python train.py --arch="convnext" --model="sound classifier" --dataset="acted Russian speech (Dusha)" --train_examples=26041 --noise_aug=0.01 --n_mels=40 --hop_length=160 --input="log_mel" --spec_augment=true --win_length=400 --targets=["emotion"] --num_classes=4 --norm="layernorm" --activation="silu" --mlp_ratio=3 --dropout=0.05 --inner_norm=false --drop_path=0.15 --subsampling=4 --layers=10 --width=256 --kernel_size=3 --loss="cross_entropy" --init="trunc_normal_002" --residual_init="none" --optimizer="soap" --beta2=0.99 --lr=0.0015 --beta1=0.95 --shampoo_beta=0.95 --eps=1e-08 --precondition_frequency=10 --max_precond_dim=1536 --one_sided=false --adamw_lr_other_params=0.0027 --grad_clip=5.0 --gradient_noise=0.3 --steps=20200 --batch_size=64 --epochs=49.6 --lr_schedule="step" --warmup_steps=1010 --weight_decay=0.1 --adamw_weight_decay_other_params=0
Rows from block 3, named by matrix and row number. Rows with one number belong to one neuron. Each number is 128 + 24 x the weight over its row's rms, rounded and kept within 0 to 255. All counts start at 0. Numbers have three digits each. After the name is the row's rms in percent of the matrix's.
# fc1: MLP up (model.blocks.3.mlp.fc1.weight, 768x256), inputs 0-127
# fc2: MLP down (model.blocks.3.mlp.fc2.weight, 256x768, transposed), outputs 0-127
fc1.228 104:106120146094096134147140121152137115098165170106123121138126102131122138117134162145126102126159079139111159101124105156146092170092162132140106132116111140067114130139078139146138158113138186101090141162116138144133097144103159133143138138150125113142084127132090105146104139139151113116106115149103134106115136135111150151137130117129117103087132080156143098119130116139154118160122
fc2.228 093:124113122149117115147110091111147164171143146132144132137155131101095135113120137114140154130133179098168124110140135088120138083071132106126144110096152115131115170148124142123124138126139094119150138083094131114199082170099108156170117137101171129134141161104120170138191115090117160137138138152155135102128118128091115129118115110139076143114095148158113128113125152154115105083128
fc1.229 103:106100128081107134132142094087136139157112120118137087168114096139151133126126129096171136083161101102168153115129154115096124140120119110122107130109125092133112156112151128123132125119130146091141161135133125086151090112141122117133123116121127152088165162126096144139146141142122149160117150122119114145116119083140122144098138130140120138161160152138132077152150120119130177120102
fc2.229 103:095123120150123139161135110132154168158153118124104170169135139143114119102168116180148188145132114123133153132099152160135121150094153112153114133123124109092114127144145128142151098110106130127068133061097138121130165097136133134180129136138124145097090081150180119111170069097136125136099100118100133094142141111127129127128130094124160152113101125154142140124120092139127117125141
fc1.230 109:125163181112116127078162108123139099104087129086154154125132101141110151118110120171162113073089150101157108158137105119139114124139137167110069123088092099106139167130106103132084096138106153111105118082104109098127135150127120115149112155126129134169105142156124110142138144119123129155108133158118104121150125107174147135095157108150145154104154112108136145121127151137127135136120
fc2.230 103:133053148112119128108146167165142119135141134113121118110147119190102158159105138177139115130125126126115144160155106115153174147117104111102175196105096114159126127098117111150138120117123124143119128139096147124100087176133179129093116123149108115138123122140134105157077111117146148079127098125174105103126141116126146119141089111137147090129101124138152163123128160112114142133141
fc1.231 104:149143126137104134085137118105122152100118169141063100152148130188122110142127135168121131131156142164156139165134106129111140138119164111091144107108091135099107091125154095131106125103105115129114123077116134074121146158143137149165138091084102130179128090123091098137117129109148092140147120154093125166168105095100109120084117113170077092120101118157155151122157120105094137099087
fc2.231 103:122098130143142124135130095142170122197090137124133105162069130098137158132130106160152159144121120125104113137139152158157129117120100105094133132154145144142123123131135157130132121082134119143134093120098133113172132081142138104117101128100147153108093146132120130117095110106112116143080122144147149155125116093162095111151137111105114128136138095137158101108109117147134118098118
fc1.232 104:128147163134123067167132138144104130145179119120155130082145102105170115153123162108106162145129122098166094107124093110161171119123117151150102110130098112142126102126094096130144123103075115139152154151121134132127102089138128110130082142123183196116127142153105084171161131133125099191129129149143131102105139108147136148136106091187110128107106068110113108140140135146147112140119
fc2.232 099:081122105169111145139112149108142138193152139111103120113101115136157118132085113140114143129149150087121138119145134113106085202131127114109109110107103108135081162155148124124136097096166169137068158123119139077121117129142119096096159126134129147102126142181065129184166125119100115150130154144140119117111126077095126168156123142141152113135074124123120147148140110135149134109178
fc1.233 105:128159117104098169132138141139107171137112146121149097146143105127124140105126098115107113168076132137094154144131156069133116109114112082118109094168131139141144127115121137099113175134111161146172187077124132148108121129141130157102130140112163150157105096158136107111112120129088107148100203132114131138152116135150076098094133153078150161134167085129120141117091141147181138150147
fc2.233 100:147135129145124163139151172153104139148111090113107140131118143099123114134126164098158157120162101131113157109142178116110151124142119123108149119091127104129165129118081127171130124093126119124124122106160140137155115088148144157104128142120108121119132131126157136069125154113196117171107094145124139158080151139104165106141110083137137116110193127176107152125128094116129154163111
fc1.234 097:148096171153114128104137085106113159166145105109141151107131142127110123133129130100095108122107105148083130164137116108076158125118059139097099099137119110131104107130120089092126175088147156168162145145171130130097144093124116132117131190115127118098170107181141129096162072102104137145119129156131070154145113160142145137116105186150148100113097128134116146168117145127157188163154
fc2.234 096:116110124133144131157138096075131144113098090087144107132141096146145126163138137137135123148100131101161092127124074105117092076137061100112071138104134096178168125168119169130149163118126169143129136123122105119136147122108140182114132140109076145135146151140139137097158172133149130127129173175136120098123115099113120144115148110124147119062141141120133109167130101154116143145132
fc1.235 103:110154167141143107080128120104142149177114122160108177156100142115090094097134113084141113129113118105132122131144057127124144072150140115170157141117076134170144105084132123103087126118112130084138136107089133127124142134168097152113130126120077152136136114186083125123155095143128092154101139132141140151122133102118141128145115116147117085154124101103124143125128087146133129118094
fc2.235 102:123114147103139100101113102088108121130128116164133130122137114131105153097113163149112139113110133115128144157161124118136131146128123143104120131124137148174094104130070079148111136119116142151105145110178173066176157123186138118148158097116108139106102141135141108121117107158197118148139131096117095125127095109123139185126126123109157183109047151139126087131108112149115131116151
fc1.236 103:119108157145142160140079114136111099150149126114140112068125139057149107101138155146169162167084095143126119107157130146086122108145146088095146075100140097167150105145155143127155144135152122121089107146165127097177109128135141153136069107121151112128125088162123140114112111143089124122087121117079094091105155085140108136115134125096120151112116140131127169105122120132132154087174
fc2.236 097:144137157108134102119142116119148098125133108082149130087146140127146097176158138176115117109169156087103125122133109109158102149061129117125183167134128099129084106129129103149089139088124171104116139110132136164100117131139151082106130146128104155136105164142098134074112139137115127126112107093157144095146159113133148177159102115149122145114113165114134144100118162145136138121104
fc1.237 106:142144128160120148127140146148103136140136141148091102114117107111088138110100114130088203140097152138088071129128118093136173132126142097142158188121126108159129117136123095141153110148131148135170117158109138137146154138075134147125136116124107112149111154116165110134119155115089106190134142147150126062138121123115133166123145142174153101159135135079129129083131065123124157146117
fc2.237 097:134109098124176141163157123136140156152155093170146148098113126183133148098134159119138078135147125076158101131085093133129142142146157110168127134151136143179141141110110125132158088132173150161111131160156106117099118097117147164090124138150077119155114130122110110150125142096123080136144121141188121072126118093137149155144134100102102106120183142120114121122140082089127101110123
fc1.238 100:102117120100097115118121080131179109150136126101132116178165151151150149098108117100101136132150094103142149158103108147140159127074153143117134137152132145082113108119101128112110128059159122133111157099110136139126143121172149121098164107121130149113121082133144153107158124120124148143092118085120147129150137121120135158070150102108129154097114148116145141124148163151074117138148
fc2.238 100:155142126120146130141126093115164119090074128107122108159134159114166127119143152109155174137129132103106128110102155097132133126134138154139125169106066091080123099144153109126144131155138139149111142155145172121136129098125080163154125129129101139144167108105100148126129135164101104135122114152105095149086170098123136121152146085131116142105120098102100153160135081177187107163128
fc1.239 100:137111118164108141122166124114168138155149127133097125090096133152103162113155102096124112164131096094145123122132101133129157102134152141129092158102136165146135077101100120098109122143107128146155123153110148155125109132137121138107104138123085090138140136128088144115160127162126103112136115111118115134159158144125134135136132116109103152162154117118133109139117140139164149118120
fc2.239 096:128109126114154100133135164101123089132159124143134113130131116086139110138119143095121154092096162127104117142123123137145146129085125151140123098162087168124117161129148123135087137160154139129133136101099108130142097108168148146121068161117104181102120172190149074137128140151123148136098111086131140111168130180111131122145090132103105111107152166078075162090152155125092165127147
fc1.240 101:053137113171130176142149129129135132146125105157160113104128177177120089109102133108144140157154121104088137098084159114117126118145156129148134141152086128120107133123139123129123125143109128138106123110113124127150131123080096089090071129137090147154155161124133135153107121097140155144142098144128138137095151154163158154120096160175129118144100120138136082110116111140110107133100
fc2.240 096:124134104151103093111102176128133076171085172145127137155139140124118117086135118224103159148113091115148124120100150094124137104101111128122079137126136133151170136138141087101143157101126147108140156120146164141122121088113066126112105091159127149113130176115123155120097107134145146125177112098153135115119126128118145141122138128153105137119120118119130175109173160121139156139107
fc1.241 103:122124155095173098132164112149103137133113102124117140113129148110116125145108151116148099135104145110125074067117152147111144096160100161161124141148109126176102128139131145114142121137164105139139072099150127175115118077128118130110169117110151142076120127138124118150170175130183104117093087084151088134175153139153075143130166130165137154134132138134143145092139165142153133156106
fc2.241 092:172101131120125129168091099125123161129134127082129122138113139189160138127103106142156153180122119110143144115162148137163148142206099133118179123116111122109142170122137164137143157121162120109139145103101089089129141119108130099160136101117103126120117112133094109144118130100111124127136163137119132167131085114105136135119142103102145135123123133183133126118149119123152099134147
fc1.242 101:155128142133148113113131152150138164131121106118131164125119142153128125154121103113084166193139131073139145134117148108150129137130141083152113108102137118136126131106104124126115134108139147146116109110162195121139145123140144120103148109081152142133105106143175149128096099144153127129145094149135166135148079110152140152078085128153122130138125096120089158127121160161068131106116
fc2.242 102:096148117147116125142130080084094135125129163124158156110113090101143121089171130110067097129177144139108161123080134158120167138087096095120163103098143136153155107155141146121194137093157131134132146141102125111123117143128124141126144121080177157132115118081122137122175120093123116148113160119093065126181123124138106115081125139137119095144137138119144125088122109110134144146124
fc1.243 102:115147147140136096139112101161134145110132128147146113090109172120165111119112156142111148135128096111138111120129116159151110140135125137179164152117117141121086112140184143109124095128081180138118138132128136103146100140121120113116119108136120101100113164142115120095140124106131139157091122123130120151105138114126141101137167120123162117090085154132091173104133104170106148101149
fc2.243 100:119115065151116100150104110135098140132132145137092110098097135132131160117113173143127110146107176148149144156154080201120094094111128146134066089102152123142117141141140141129109096097141173096099196127127127124095117114155123120141160145117131107102153166099133073147139103129130133132103151117109147118136120092126085124128079153124108113120113133093101153118096111124148120127148
fc1.244 106:133128147168143112121109097164153137130094140114175127158160099120109119138106128154133145115128125076140154129158131132118116141117084110150138112120155114094137136133138138122119095109133152150189161176141084185117112114117159135129112150144154169111150106122115099108127154166121126122143133157100127091143128132088095127107123106150160118101113142093151111161141109094111080146185
fc2.244 099:081149169102082134155139105129125149157115146131061147097120141122151172101132141130148184107105055099136165118140127119156166116128103170140118124129130130121158135131089148133137145123159147086146103115151153134138134121125116155103101107129056118162124138148158142136136121154134131117109168129138186130147153092152065147142121159125126155138121117110115190121111120130134145130086
fc1.245 099:114129143153146138117135163120085107130127143096154147109131094083125084121143145094076132125153118160150143087111119154103129181113131133099141130116114134125181139111112150145104149143099106134124156128121133117112133129099098148147111139124132144098109151124090155088136148193095167142089119138141141128147140148135096120153127101071136142148148124153169160135157112147147142096141
fc2.245 101:152143098125088114157096079089137115127151150142130086106136110136126125125151091133076048134103120126159149117177120135087138153159159112090117085142137141091087120163114104137122145116155084108129141140150113133138146128091122104138130110106156112151089138127153158112115133164155137121147146161134145120098126115200126137100139095123156144110096122095123117154125135116155110081108
fc1.246 105:135116128131127119117080128088117131166102109111135141146184098106145097146083127124112137120125129169146085089188085163124126106100102117152179111108124118117117098143163123127129159116116100097129091177154158115111141105131125126128168152111141108137111097118127142103120164111141137149112120175163113103135142116089115127127141186155089159127092129160133117092121161120175178141113
fc2.246 104:142158115100134132094179099086118134136118146106116089091108121139136104147127148128146141139130124133122099158125146117114158099131107135145108124155130114179104107109133154163129113139138092158148162098097116145115066102161138091151127179152139152125127145106133143134137125128108152144141126154134170112129145102205088123145129155161151140110135100159175089127138135100146081104172
fc1.247 104:134136146108128134169149204134128101125104135164115138139143109192129141145127123119169075155144143154141102131121104134110177166097119122107108156135137103153141089091091150110138150111139082110175177118110109123123109107133106143103145128154125183090184132146112119116140161124169084119123125092116142113112112120114117141120089099132144100086157112161106151136099112168166102181120
fc2.247 096:142077107102075128097128147111112073159155121132134132117188116167107092108087132151148110131141123143138115116134154099128064157147115116131142158145143107103122094141147110124070176138106111130124104135126129118097102138091113117123166111165117129122078175094178122123133120114080122065138146180165120142112118141138116116138124163133125127109159105140121123146125135152149154106082
fc1.248 102:134090137080146109104111151104134134168117143134100094062101108103111099150088152119153158170158105067126100098144085094156118146129143146164132125156145137110131153132106103112161114140111108137118103070122135174133104131147122107114125118121172142122154118107144125128137145125169126092177133107119099140145117150133121080152121154118137135132148116093168108089141093117148059124168
fc2.248 101:103130153154137084106118122125090120086127113160128107146150166147129173110141116134103149148114135113107106123134117145123104107086176149128142139110064132101120132155105122142139123100129120108112130124129097156093129118124136098129148147115081148111162104106084116117080131154151105169112155111110104132152135106093095101078137136092124164103169117184112143125155127120107113132154
fc1.249 091:097101102130184147121121086120099116087128116120099106124165109123131090130141069124116156146147115128135108158133121106116130139135120111098148136150111117141133117155093172129119131104127087133149119090096122139153170122096107137129137130131126111136154106107101175125146153122149108124151149145144155129118140143112125143108136152135152123113124112134138123115108188164130114126156
fc2.249 093:113109146095105107130181138094148093130133137121121130143102123155143164129154125155139120143124126102117094147091087130136144126143156127124081151134132079130131059118086111149083112152161142113176102141122102128114129126115121121065130097148165141091138093106088130118154148095128121139119183129156165130146129051192120170121123091134115134124111122139161134104094148110102132133120
fc1.250 095:200115112136109119145151118101094159073111075122172108131163102159171161124113122140107157124120149130164127110121160122135122152109099105147120128134165130106139128134136134112129142119129130134170112169138158132127107106153151121128131093107133127119062146119119128112140097141113175125145160146130117180091158142106126144124152109100134078147155107124143098140137118153120137078160
fc2.250 093:144141123159159104155132167143172167106150123137125142100135152142113114091171122100093132120121114109109108107114124110143128099138131106069143107152122152089116115085112160093152165104138150126152160100138135160095077155130127114123115101131111146161117117135078102125129100120126151089123086105131120131155100141125122097130130137085126133148104125149124133174138108146106139137102
fc1.251 099:127145107161158136166144120134136072152128142139148142102129129080125132144115136134175131077128104105120127101084097091105122112131134112140140116111170169126136092125160129134150176111151116158122150147205149124130104115163129151108158129154138164131082154102108120161118070089159122153105117132117156179151115111155130142091124126121071161120118106131145160122138122125139122101175
fc2.251 104:094165161105135060095110097143116145131119187115135126130132134143166133102152115108116115106101137139117118144134138094141137141146082123166161135102119163109115151150126084098129155134087133159119105156111134130151180112112136111107148119132139131137160075091125148116132151112111109109145164137110111160141136163119129171136126086110096138146142078147142104106155116131093080120134
fc1.252 102:119144166122139181179115153169139140141178092155112162105090138116118093117141114140140106162107099147165160103128149126125122153099169123126099078086173124095120118118061118102152125159137134140109159128103122145122146160148140142130095123133150129145152112157094149143064135113120107136099121089165149107103162140135096142073164147157108103152119170146170090123096139169120142171125
fc2.252 106:111097126147117104115135162144155133166144125128116093123094129143108104128112137153126129123167102097145112135140099108146096135118117137133125104119094155128126148162110142126129118159115130144131146161130108116109158130104136134102116152114156149159160118095106104103127157165146130146139144108104109155096147143100137137113088078116153132122090129184131087152114133160069089125061
fc1.253 103:096129123121125105140176112133098147125138110099121128119152086154139123095118175129169117133136097120081135160148112123136147157090109096139135125086081118155155116147149124115148110157106088168119098093102119158121120144161137121070130150150118180137137163117099113168105155101162122145129118142173139133134134156128102116117146119130130107097122162116076164112127135137106122100140
fc2.253 105:152171124162122152136122105117097117081128125121104101126114154077132131133143098153105085082159123087099134159150134113161138123114131142172128112123154136139145118132132118117121164121097142117150130118060119150117095124162159105134096125141103158112130129112092140140154131131110165127166111164119142107078139123135105174094169165132146170136141116126132127126125121122112144098109
fc1.254 091:128103145170112130115068113106177088094088127160137107141170143137116161171121165151100151111086115137163104146163170121173124188101123135130151133173089059108132130134122181106156119122073153131161128113092116138147139120134106149094116117095093139080128138123069137144120144078160157116126082151141131139143114115155104114135154128119163123118132128144125133140122117124125121156152
fc2.254 102:124110111111131137165116121109144094138129139136126067087150099144134100095129102175071146160160126095198121150153152139130146157151129094137136143135120143149125125135097113113147115151130170129131129133151112122142115094123167153145134141131152153116132155112108101159137137128131104085141148103157099131114144153161141126175109152146141112138131139143129099117121127143089103123152
fc1.255 103:156138087122169104105161130142144133113110116085120140148119154152103124133143134136111147108114128141109126121162114131097122123161125109120142108120154135094092119105100132095116161141114126153111152147131145135151141139158148151126119097154123127116089103127114120139107174153069154151153153126141155079167111146094142149115120129106119118152137086094125088108084173132090117122154
fc2.255 100:173080128135136151097162113072127134160155107149130123127147108117151147159128135149141123114100090149138125146141124105135135116125119114122099112134105170109149139137136142128103100138123123129143119107138112169115120117145164124105116137144149143101130089075147164147151094123111144138100101105123117107118103043097151161148162116140166142122117124125125119172102093165149129155132
fc1.256 104:095097120134141100143159114141162139113149148119120128082122129075128081112146139136168124130154138105145129123119143149143125125149149139115130131108145152136146121137149133127146128144118130168143143130111140088170158116146079128080109057141139170174198117121157134149091124119145148116114137098136124130159118126141112180142138122108142132112127149125150161145083122111114090136155
fc2.256 103:086087140101162140144118115099129147131118114116120157118144154140111137128159125111137182129105122129132121110133142104160110112089155148151171128138136130122106159147106131111100157088146095132091157104089125136103130136098121095171118131136100084130176136089141155134167141102128161092157125127092141159108126126103181112109140131102130126092170117087067139087088133123116126120112
fc1.257 101:105111119126125116108137126150149123163138148134145072138137185097133159142114191084155124146089164130110109169187125161117143087116127128083163130133161106136096100107146139119152159111117127119155117117106141137134135110080195092117078121129146131101169100095053137095140131160141153143132141130130118119114133125123102114130132129121083140147118104170128131093147154093138137145133
fc2.257 107:142174143094116105131130145154136140118110136129122122104113140149123165099114145100112155120102133143141090113117147105110116177138108120096161136115142103116112121172113128123158127120089106133183130089152134129146172157165099114146138108091158153129140126125108118161162145142132088164048094134102117162100129123086128094124153151139135088131129136157119088147179172159124065146149
fc1.258 102:109117135105115112132118092140128169108133121147088125107128120125079096103116137094141103125143099151100110149155136111140172164098134117151157145121132086110118148126080160117145151180129136136144114112108104142126125119150107112100163128104117128124113144111156096134121164141083097140105158129146143125118107130135089111135132157118112124138109130138081175139155123130118111176146
fc2.258 095:123112126143121155125140108110073153139173122109130126113122114148142137147124096114142164173143108115161167172095122132139128178105126134145103122146101151173125160121123115163101116120116141108097126102116143138055107090190122113100176131128118141171099183088145106088115122144148105111108123129091148130121136135144116160117109090096116102110082149131111134100170124125117119115141
fc1.259 096:142101131100135125123141125126137138090095105141158142110118146138189193147109231129132112152138163105130136118124165141104128070171175142128100125146134137121127135126160136111153129151139142101120141147130155121126139102158152133092151157145122159135109171104161100144141137108122134124146147099136144123129109116145077137110177144138099099157149102123110173127091096132116101116095
fc2.259 099:117109140144140131147127117155139134107111143121112122185134102136101128139130147118117093163133097150149158155102155149139133126076113114129137138133141155150118138111121068108127183154138115132131147167156136156089124173144102136137141092149140117108139073095115089169168104098113129133090171155128091119101143119110132170156142151159106164146172116122132109126158089131157080097110
fc1.260 100:075150128105141157134114116116153119100169087137118134154177101162096106106117103094147081129141137149088147124129137102140114121109127079124151139109146150118119133130119103112110120188133108134162152118157095109134192130128143107125096103110148142145156106123141125135140114100138140146090084188153168092122137175132123121154126137175166153119107139143098095106101115115138107120156
fc2.260 099:141126113087102151119117150153114094100116139108133108107086165130091108084112088152115190086105122124140113139144133122116133145143123138132130111095122138085161125101090091149141104123151111120103153132141109082142137164189150117157119146083138136143125088149136144072124144114140111103098114099140102134130106170130165112167136134113118121165087200112133128151103155092083091125114
fc1.261 104:092099099105127145129116130091175080154116144149163136133113120110087154120161137124147096116167128118161120113139113096133159149119121113139122106097103111131122163116142174090117111124121157100122109129112146093181125116106143110095188110138146178118102113116131101120103130093172187093113097129101099141142123136130060096144109207134099128146132143115153097121135170115145136093116
fc2.261 099:160127157139116156145125124086137073120111156142137109138119112120139134164084171140144158124104130120092155180094136142102107155146091102123172123101136089101137151093113127128126118127117135131124134094115127166190147165118110098132133127141125101097109071121091122122144136121133111097065167088173117127137160098121147106108132143196150118102141147140105113127121089140141135087159
fc1.262 104:139138177170148152137171140145158161107147148110113131107122133115087152107113138104147123141113083129118137134146092136139132127165135121162095178122161102179145113146140119118121147130154119122103102136091110111152136163137106137096083110188120172078192150119137119111116151128166168142159117158106187149092120132128094107134132082153143116079094158130142133123092135150129138110127
fc2.262 103:088113154110108141118165169118147120128166112114139199099144149145111145159132121148151112149079125104103177114084125117146148108173105110101145085107137136114194127139152119141143131175154089128122106138118117132143105153155110142081108124098125152135105166150155101127135131120149120140095122117141126113107147137085114107149126137066108109107084123128148075167128126120122142128151
fc1.263 107:171145113128074075094138179107112132129124105113118124127112133132109060069131114148152185142122126154149152094130115139135115152107144113133133103112157141130138146149124142110128119118132133184174121131095089132164169152124134146157134153134187134116142117143153109133137133134130118124147104178130128149109108107112095123096153148115117143171153163166120123098090111150150166124096
fc2.263 099:130117141142148102121098158108114186145135138153177128146154139120121075123114136187145163147137077122134101117131110139103117115134140137111116153148134144113134115182152144151144114154123152130122158141172121082110127139148144159140100120099176127118106152152151127114146172118190153117143135107133123132167106158106151132130162136160143072120139093120140130102125117096150087098111
fc1.264 100:184190121135138158155120117142105100155132133167145121140097132134117146088162072125116112116120099097150138114129159143137127155118130108171139142121106151149149109128116086096119138118135147133102139090145102113134159173154155125093134131108147105125121150152134148143151102119144121105143137142114134184160128091148122122137150121146117138138142138136156169126127121072131125125110
fc2.264 097:116099112129080141166136147116134189156158136094127115099103141131074147123161119106119118110117106129138134157157108131136133135120112122172143129134115096095154131151106138105109145108164121154154127137109175122101123106149130130092114085114146157111077129100161162076136119137090117126126148086113130074131108144135129115105089117094140108089114154135119145131143088110140143128086
fc1.265 106:113139167088128115156112120103133130100094121114098141144131061143123113101145129136179158146153119131182135109124134152128161097124149126159142107106133120113128137122129132107117145092132119125170077145136103186114098114141129100156106063084161106136170157162151095133124068117118113085092102126143096124137094119136138088162121108106144115126111150101151055130125135091149112122086
fc2.265 104:117062120170110114124159156146112114150084134119115133143094110121101138066102127122151144093164157180127114131103147147160117119112110099143165098112121128117180110118146108158122144133142163098113145102142107134111107122132141103148121118124157083133125067142146151123140174133106122110155139098103123122139143144121140173083106159083113103100147139122102135151153103107123161095079
fc1.266 102:157098097148118135135119124158174100128133117090101107098086134134106128155101174119140125114106155138135171153103133160135158142105081101108084130121139148098105146111118155154083083089114146155141083071108146171131146111141166098163129126140131138149125124091151127126136151107140160109127109129082101115149129114125087163104081126138087141164154128154120126110098156167115135114120
fc2.266 097:132129128171102131123121119122114156118092092156123137138141134125140130138108125175170127122112146137154141156137109101123130113139131157163094106124142129104139131098131087121126206149134151139137125120101089141130091139100088080144107114148164113156154117129142119132087118121106128145125133134117092115096083125142131122101131141143140168120098118112111112133096097153183111151108
fc1.267 099:117156119113143164133093150123123138112151082124115101139119077120105112068172169137124154144146119140145086112181159135153134133127091100141119112119112097102128088123098127121120125105106109118116149126164160134142157104133147145111136162146149108117136111103123144111111110144115126100119139150115132143131140169174121126097113146097121060109125146171121108131104125121143127130119
fc2.267 095:131111184110155112090113160147155117148089097122148091168079151099122139082123117150104117148106127109132110116145148141113141095152150105170160098113129142128124119188109132110121134148128160124085142133138134173110148140137161132113099112136127097122142114164140131146102099092182084104114099125104122112150074149145162126123130113117101113131197139112132140099134202136078135128083
fc1.268 099:144082123133110092142091099123185122121122140196186119155111137088173130094151168102129117178115138149124132147156094144160151120139147117178132123187119119140072143101123121121070142082158126131128115143097122054145139115127136119110116109132165163152143138133164124133144159121152130168161135125100111119113149096111109143102118135125093103135140151110144129143124133127137104094172
fc2.268 105:181159167118157161140099140113108093149158147155144121139142106176106102070094161119131148122110096099146133154108097188097123126100161108126134115122121117117118104095100149126119146137142126125121150112147146119111170111119132136102080086123121137203145158153161136115156140114107124100109145149149078160131138118149138137126118149121117151098128140121133129080122097123092119140110
fc1.269 098:091162154144108163125115124153092121125123134139110124127165104172137158124109159128098153165130179107168144125134083121126115116167104167109133130142117182107123141149129137100133126138114109140150132165141105100140083140131102120125128131132136136121167140118086114104109175106100155120119129148144178102101130104118132076129122093100109156125176131126098114127147129100129137155080
fc2.269 097:096145153149115135107089122191098184119112112130131145134109157141122094098137142123173097124128095133150105116151153155153095109087150137159085108124161135128124143148099102126107140094133145126109091142173172129149117162155150120108151157109098142158118130075099096151165113171126135136128162098111106136076140085112113132137111169095160122091122142092118106142137171123137124076139
fc1.270 103:137182112161160118158121150114099132135092141114126165135110075144126130110104106082134099093154135178130134182115087141167164149138151101126132093123127137110111138169102126110119105141128152123154131112111130107122133144151175129110126131147155116097146080102111091121162095108171104108138099128147164119131126125097123091133114119158127123089126151150164102141119147149167110134098
fc2.270 100:134128159167090173157098120109136106099105148145120090117141110166119143145111138148160139138106120132131120168127170162134097108160127138121169100130151151147102130126116153116164062149144103116133102111138076103093127145128136162137104128108076186136108158098140126125125116119147119124127122103109128150125123128113118099112094143108119111136096154087113144079101091117124156144189
fc1.271 093:099134124127136150100121105117108154119132104176150131141135131101124107177156142130087177130127110106134124107085165133141133174131101152122156157144113101161117118102110128141137130106137154108076135120158110135135119139154125155176112152150097140169137083134129142176145134108115151177099065134150137140170092168086182124077129112122151105126087129126169109147110096111141077162138
fc2.271 099:111143113118130123136186133112087116125116138135178135142123118114109117176141117148129117160106134115119140110148165104099160092141092136096145135163147102166107114101118114070089102115106111143087145136120135110111101102106149158095104129148133150080129095103174097132140105079123115113109171107127071120120164115130120088123109123099150131147135126093110148137151083153142139166112
fc1.272 100:121140143120148119143131158131127136166133136142104162113112135130096089090149113095088114174136143118119145116137118138120134140148132130185109102108150156101147161156089126130105173126105131091114142153073102121152089156175116115165055142110182112116113145135115164115125106153148147100148145147153095155110125148134161169138153151176128123111104104121180144140127119153173084149150
fc2.272 105:109132155103099167124144113119154066170152156122105134133108148140139129132092130121118097101141126146137109140156124114129138093136121142161174117160144104133106150107109119106134143069150113129151126141127092126131149103109141181139107104103152157124124142146108119151085134134144158125092144144106144137094144134160105154151150109118161138114136152154127125126097175083156106081034
fc1.273 102:143126137169125158165102095092109136156148155139114111155116093138126123137138109118117088092102159112150083154128162160149154148143121117159162093127127103144120154143130120131115135148114119118144101136130158101098133117101101128113151121115115106126105131121081177130181135129162136105114111126095156136100122129127104111134147080129106128098149122153167136140152186098175100117140
fc2.273 100:070110149107111067149099141124118133142126140138129141140106132126104153109135117197133096134141173152150090119130123115128105152089132121136140117129158156124122137152173164135134117136151157119114163117125148127153153115139115106169134121138095107105130166137112172135129148113119122109135138139134158118156109159128129158141118128118106123128123136147127138128154157151127077101105
fc1.274 095:104136148106153158168114174128127164153133143109127121138102118176130129097139153149124120123141069115138116185123131160103148134130107157124130143142120178123123104122125161154131139123151151140154153108118140110141151148176129143149136136093088125129167090093124110127130140122125080109120088154119171081149107108140135125104143139127097122127119116117160166113119131121160101158143
fc2.274 097:125156128194151129152146153109155123110130130150140120126120178122106113184160073145057103144129121145088127138113131136130140161122130124113173141137130123142131127166102115093113143138152158125167119119128110140157098117169126201099121128114151133108147109127128108158133140094121129120105060127143104149097137135107163164177133107134143117146150103137122119085125129145074085116141
fc1.275 097:140122106138105121087107135128096168116112133141157153138098139143121076183148090124136114177125109119163111107133160095101118122109161125177111142158103127116135115141114159157115127120102139150084127095081134137136134161149110121088127116112150115148134118138127098152141154104107121144142108104140113093096143137125177155126148120117134107125140108146165166133148126117140146205136
fc2.275 102:159134111126137121129119128122142128115127166131150152112130150141154096135150132119123094149128127190133134140084105097144120153147138115135130107126172132137119103162149119148092172147103151163105132135139112155124131121110170121117183110157141108191183117192133118155119121112122134138135148110182131119098128114070161137140163102145169139108170146108116079134142097108086122110121
fc1.276 094:166095138142119114150168113107151139141123122139153128123131163191153127107129136106134141131141090152123135155122073094075131132132116172108102139145127140152130111066090125129112137095132119113105173179123096129123148108136088147125158098134106157147112143098049152139119129171141134167127128116125127139107139129088122131155140144165145150131111127166185140095119147119099171159161
fc2.276 094:114090118141116112115139153152108181154159156144126130121137138111119139127142115177108115102134155116125094095151104134135107169123157121148129141104117136107107137141154077107130126102137089088101138101155086108130123104158106137173156142144157137175169104104136135127151124054114096143102113145163177150126130134141120167139115108144111159138079121115141096116141136145080135085154
fc1.277 091:100122104135163126156133146098175141092112179155122119116079147101117124113163118107136096153131125126159156140112123131142129147138171136135166122144107100148155158107102113131107141124129111105101128149112122137149131120120097103148094078078113118127118168108093114140126106083129158140170132159106091100099099116108136134129186134119130142135152118128127141114133075151071172107112
fc2.277 097:180135158151141134126145113091116166099127150112142132117089132121126139161139126152117126136112114122109131130120096126106125134128134089066152106115132109163112125160123137121093166164133151167122148145143138164140134106125185165120089103139175144104131130125130163099156110134154147108150112100118122140095158095126161127172161091133126142152070105141087137151183135148088105118104
fc1.278 107:171136151105127169195114160187114164117141150089110105177097129110144149096154117116127171141107131095067107072137099136099125113152136124130122098129151125140129096131116159114113136102113138123198119113130099122116154153147130131174141167108135126091094149101099149118150120134151113091085112099150132145109126129158137128104130099125128135133112144130115159115089090133127082072127
fc2.278 100:107113128103155092141115114103071109154131111156139128117135163161136088074105129154130087145116166139100115133118156141146100078112142133158119130150103107147122114126115096130142114170117138123104115132092115084091151156119103117103172132128097122110135103118102111099124115131118129161171145080133151132115119115079110115119158145127145146131161131067133097108112137140204128123111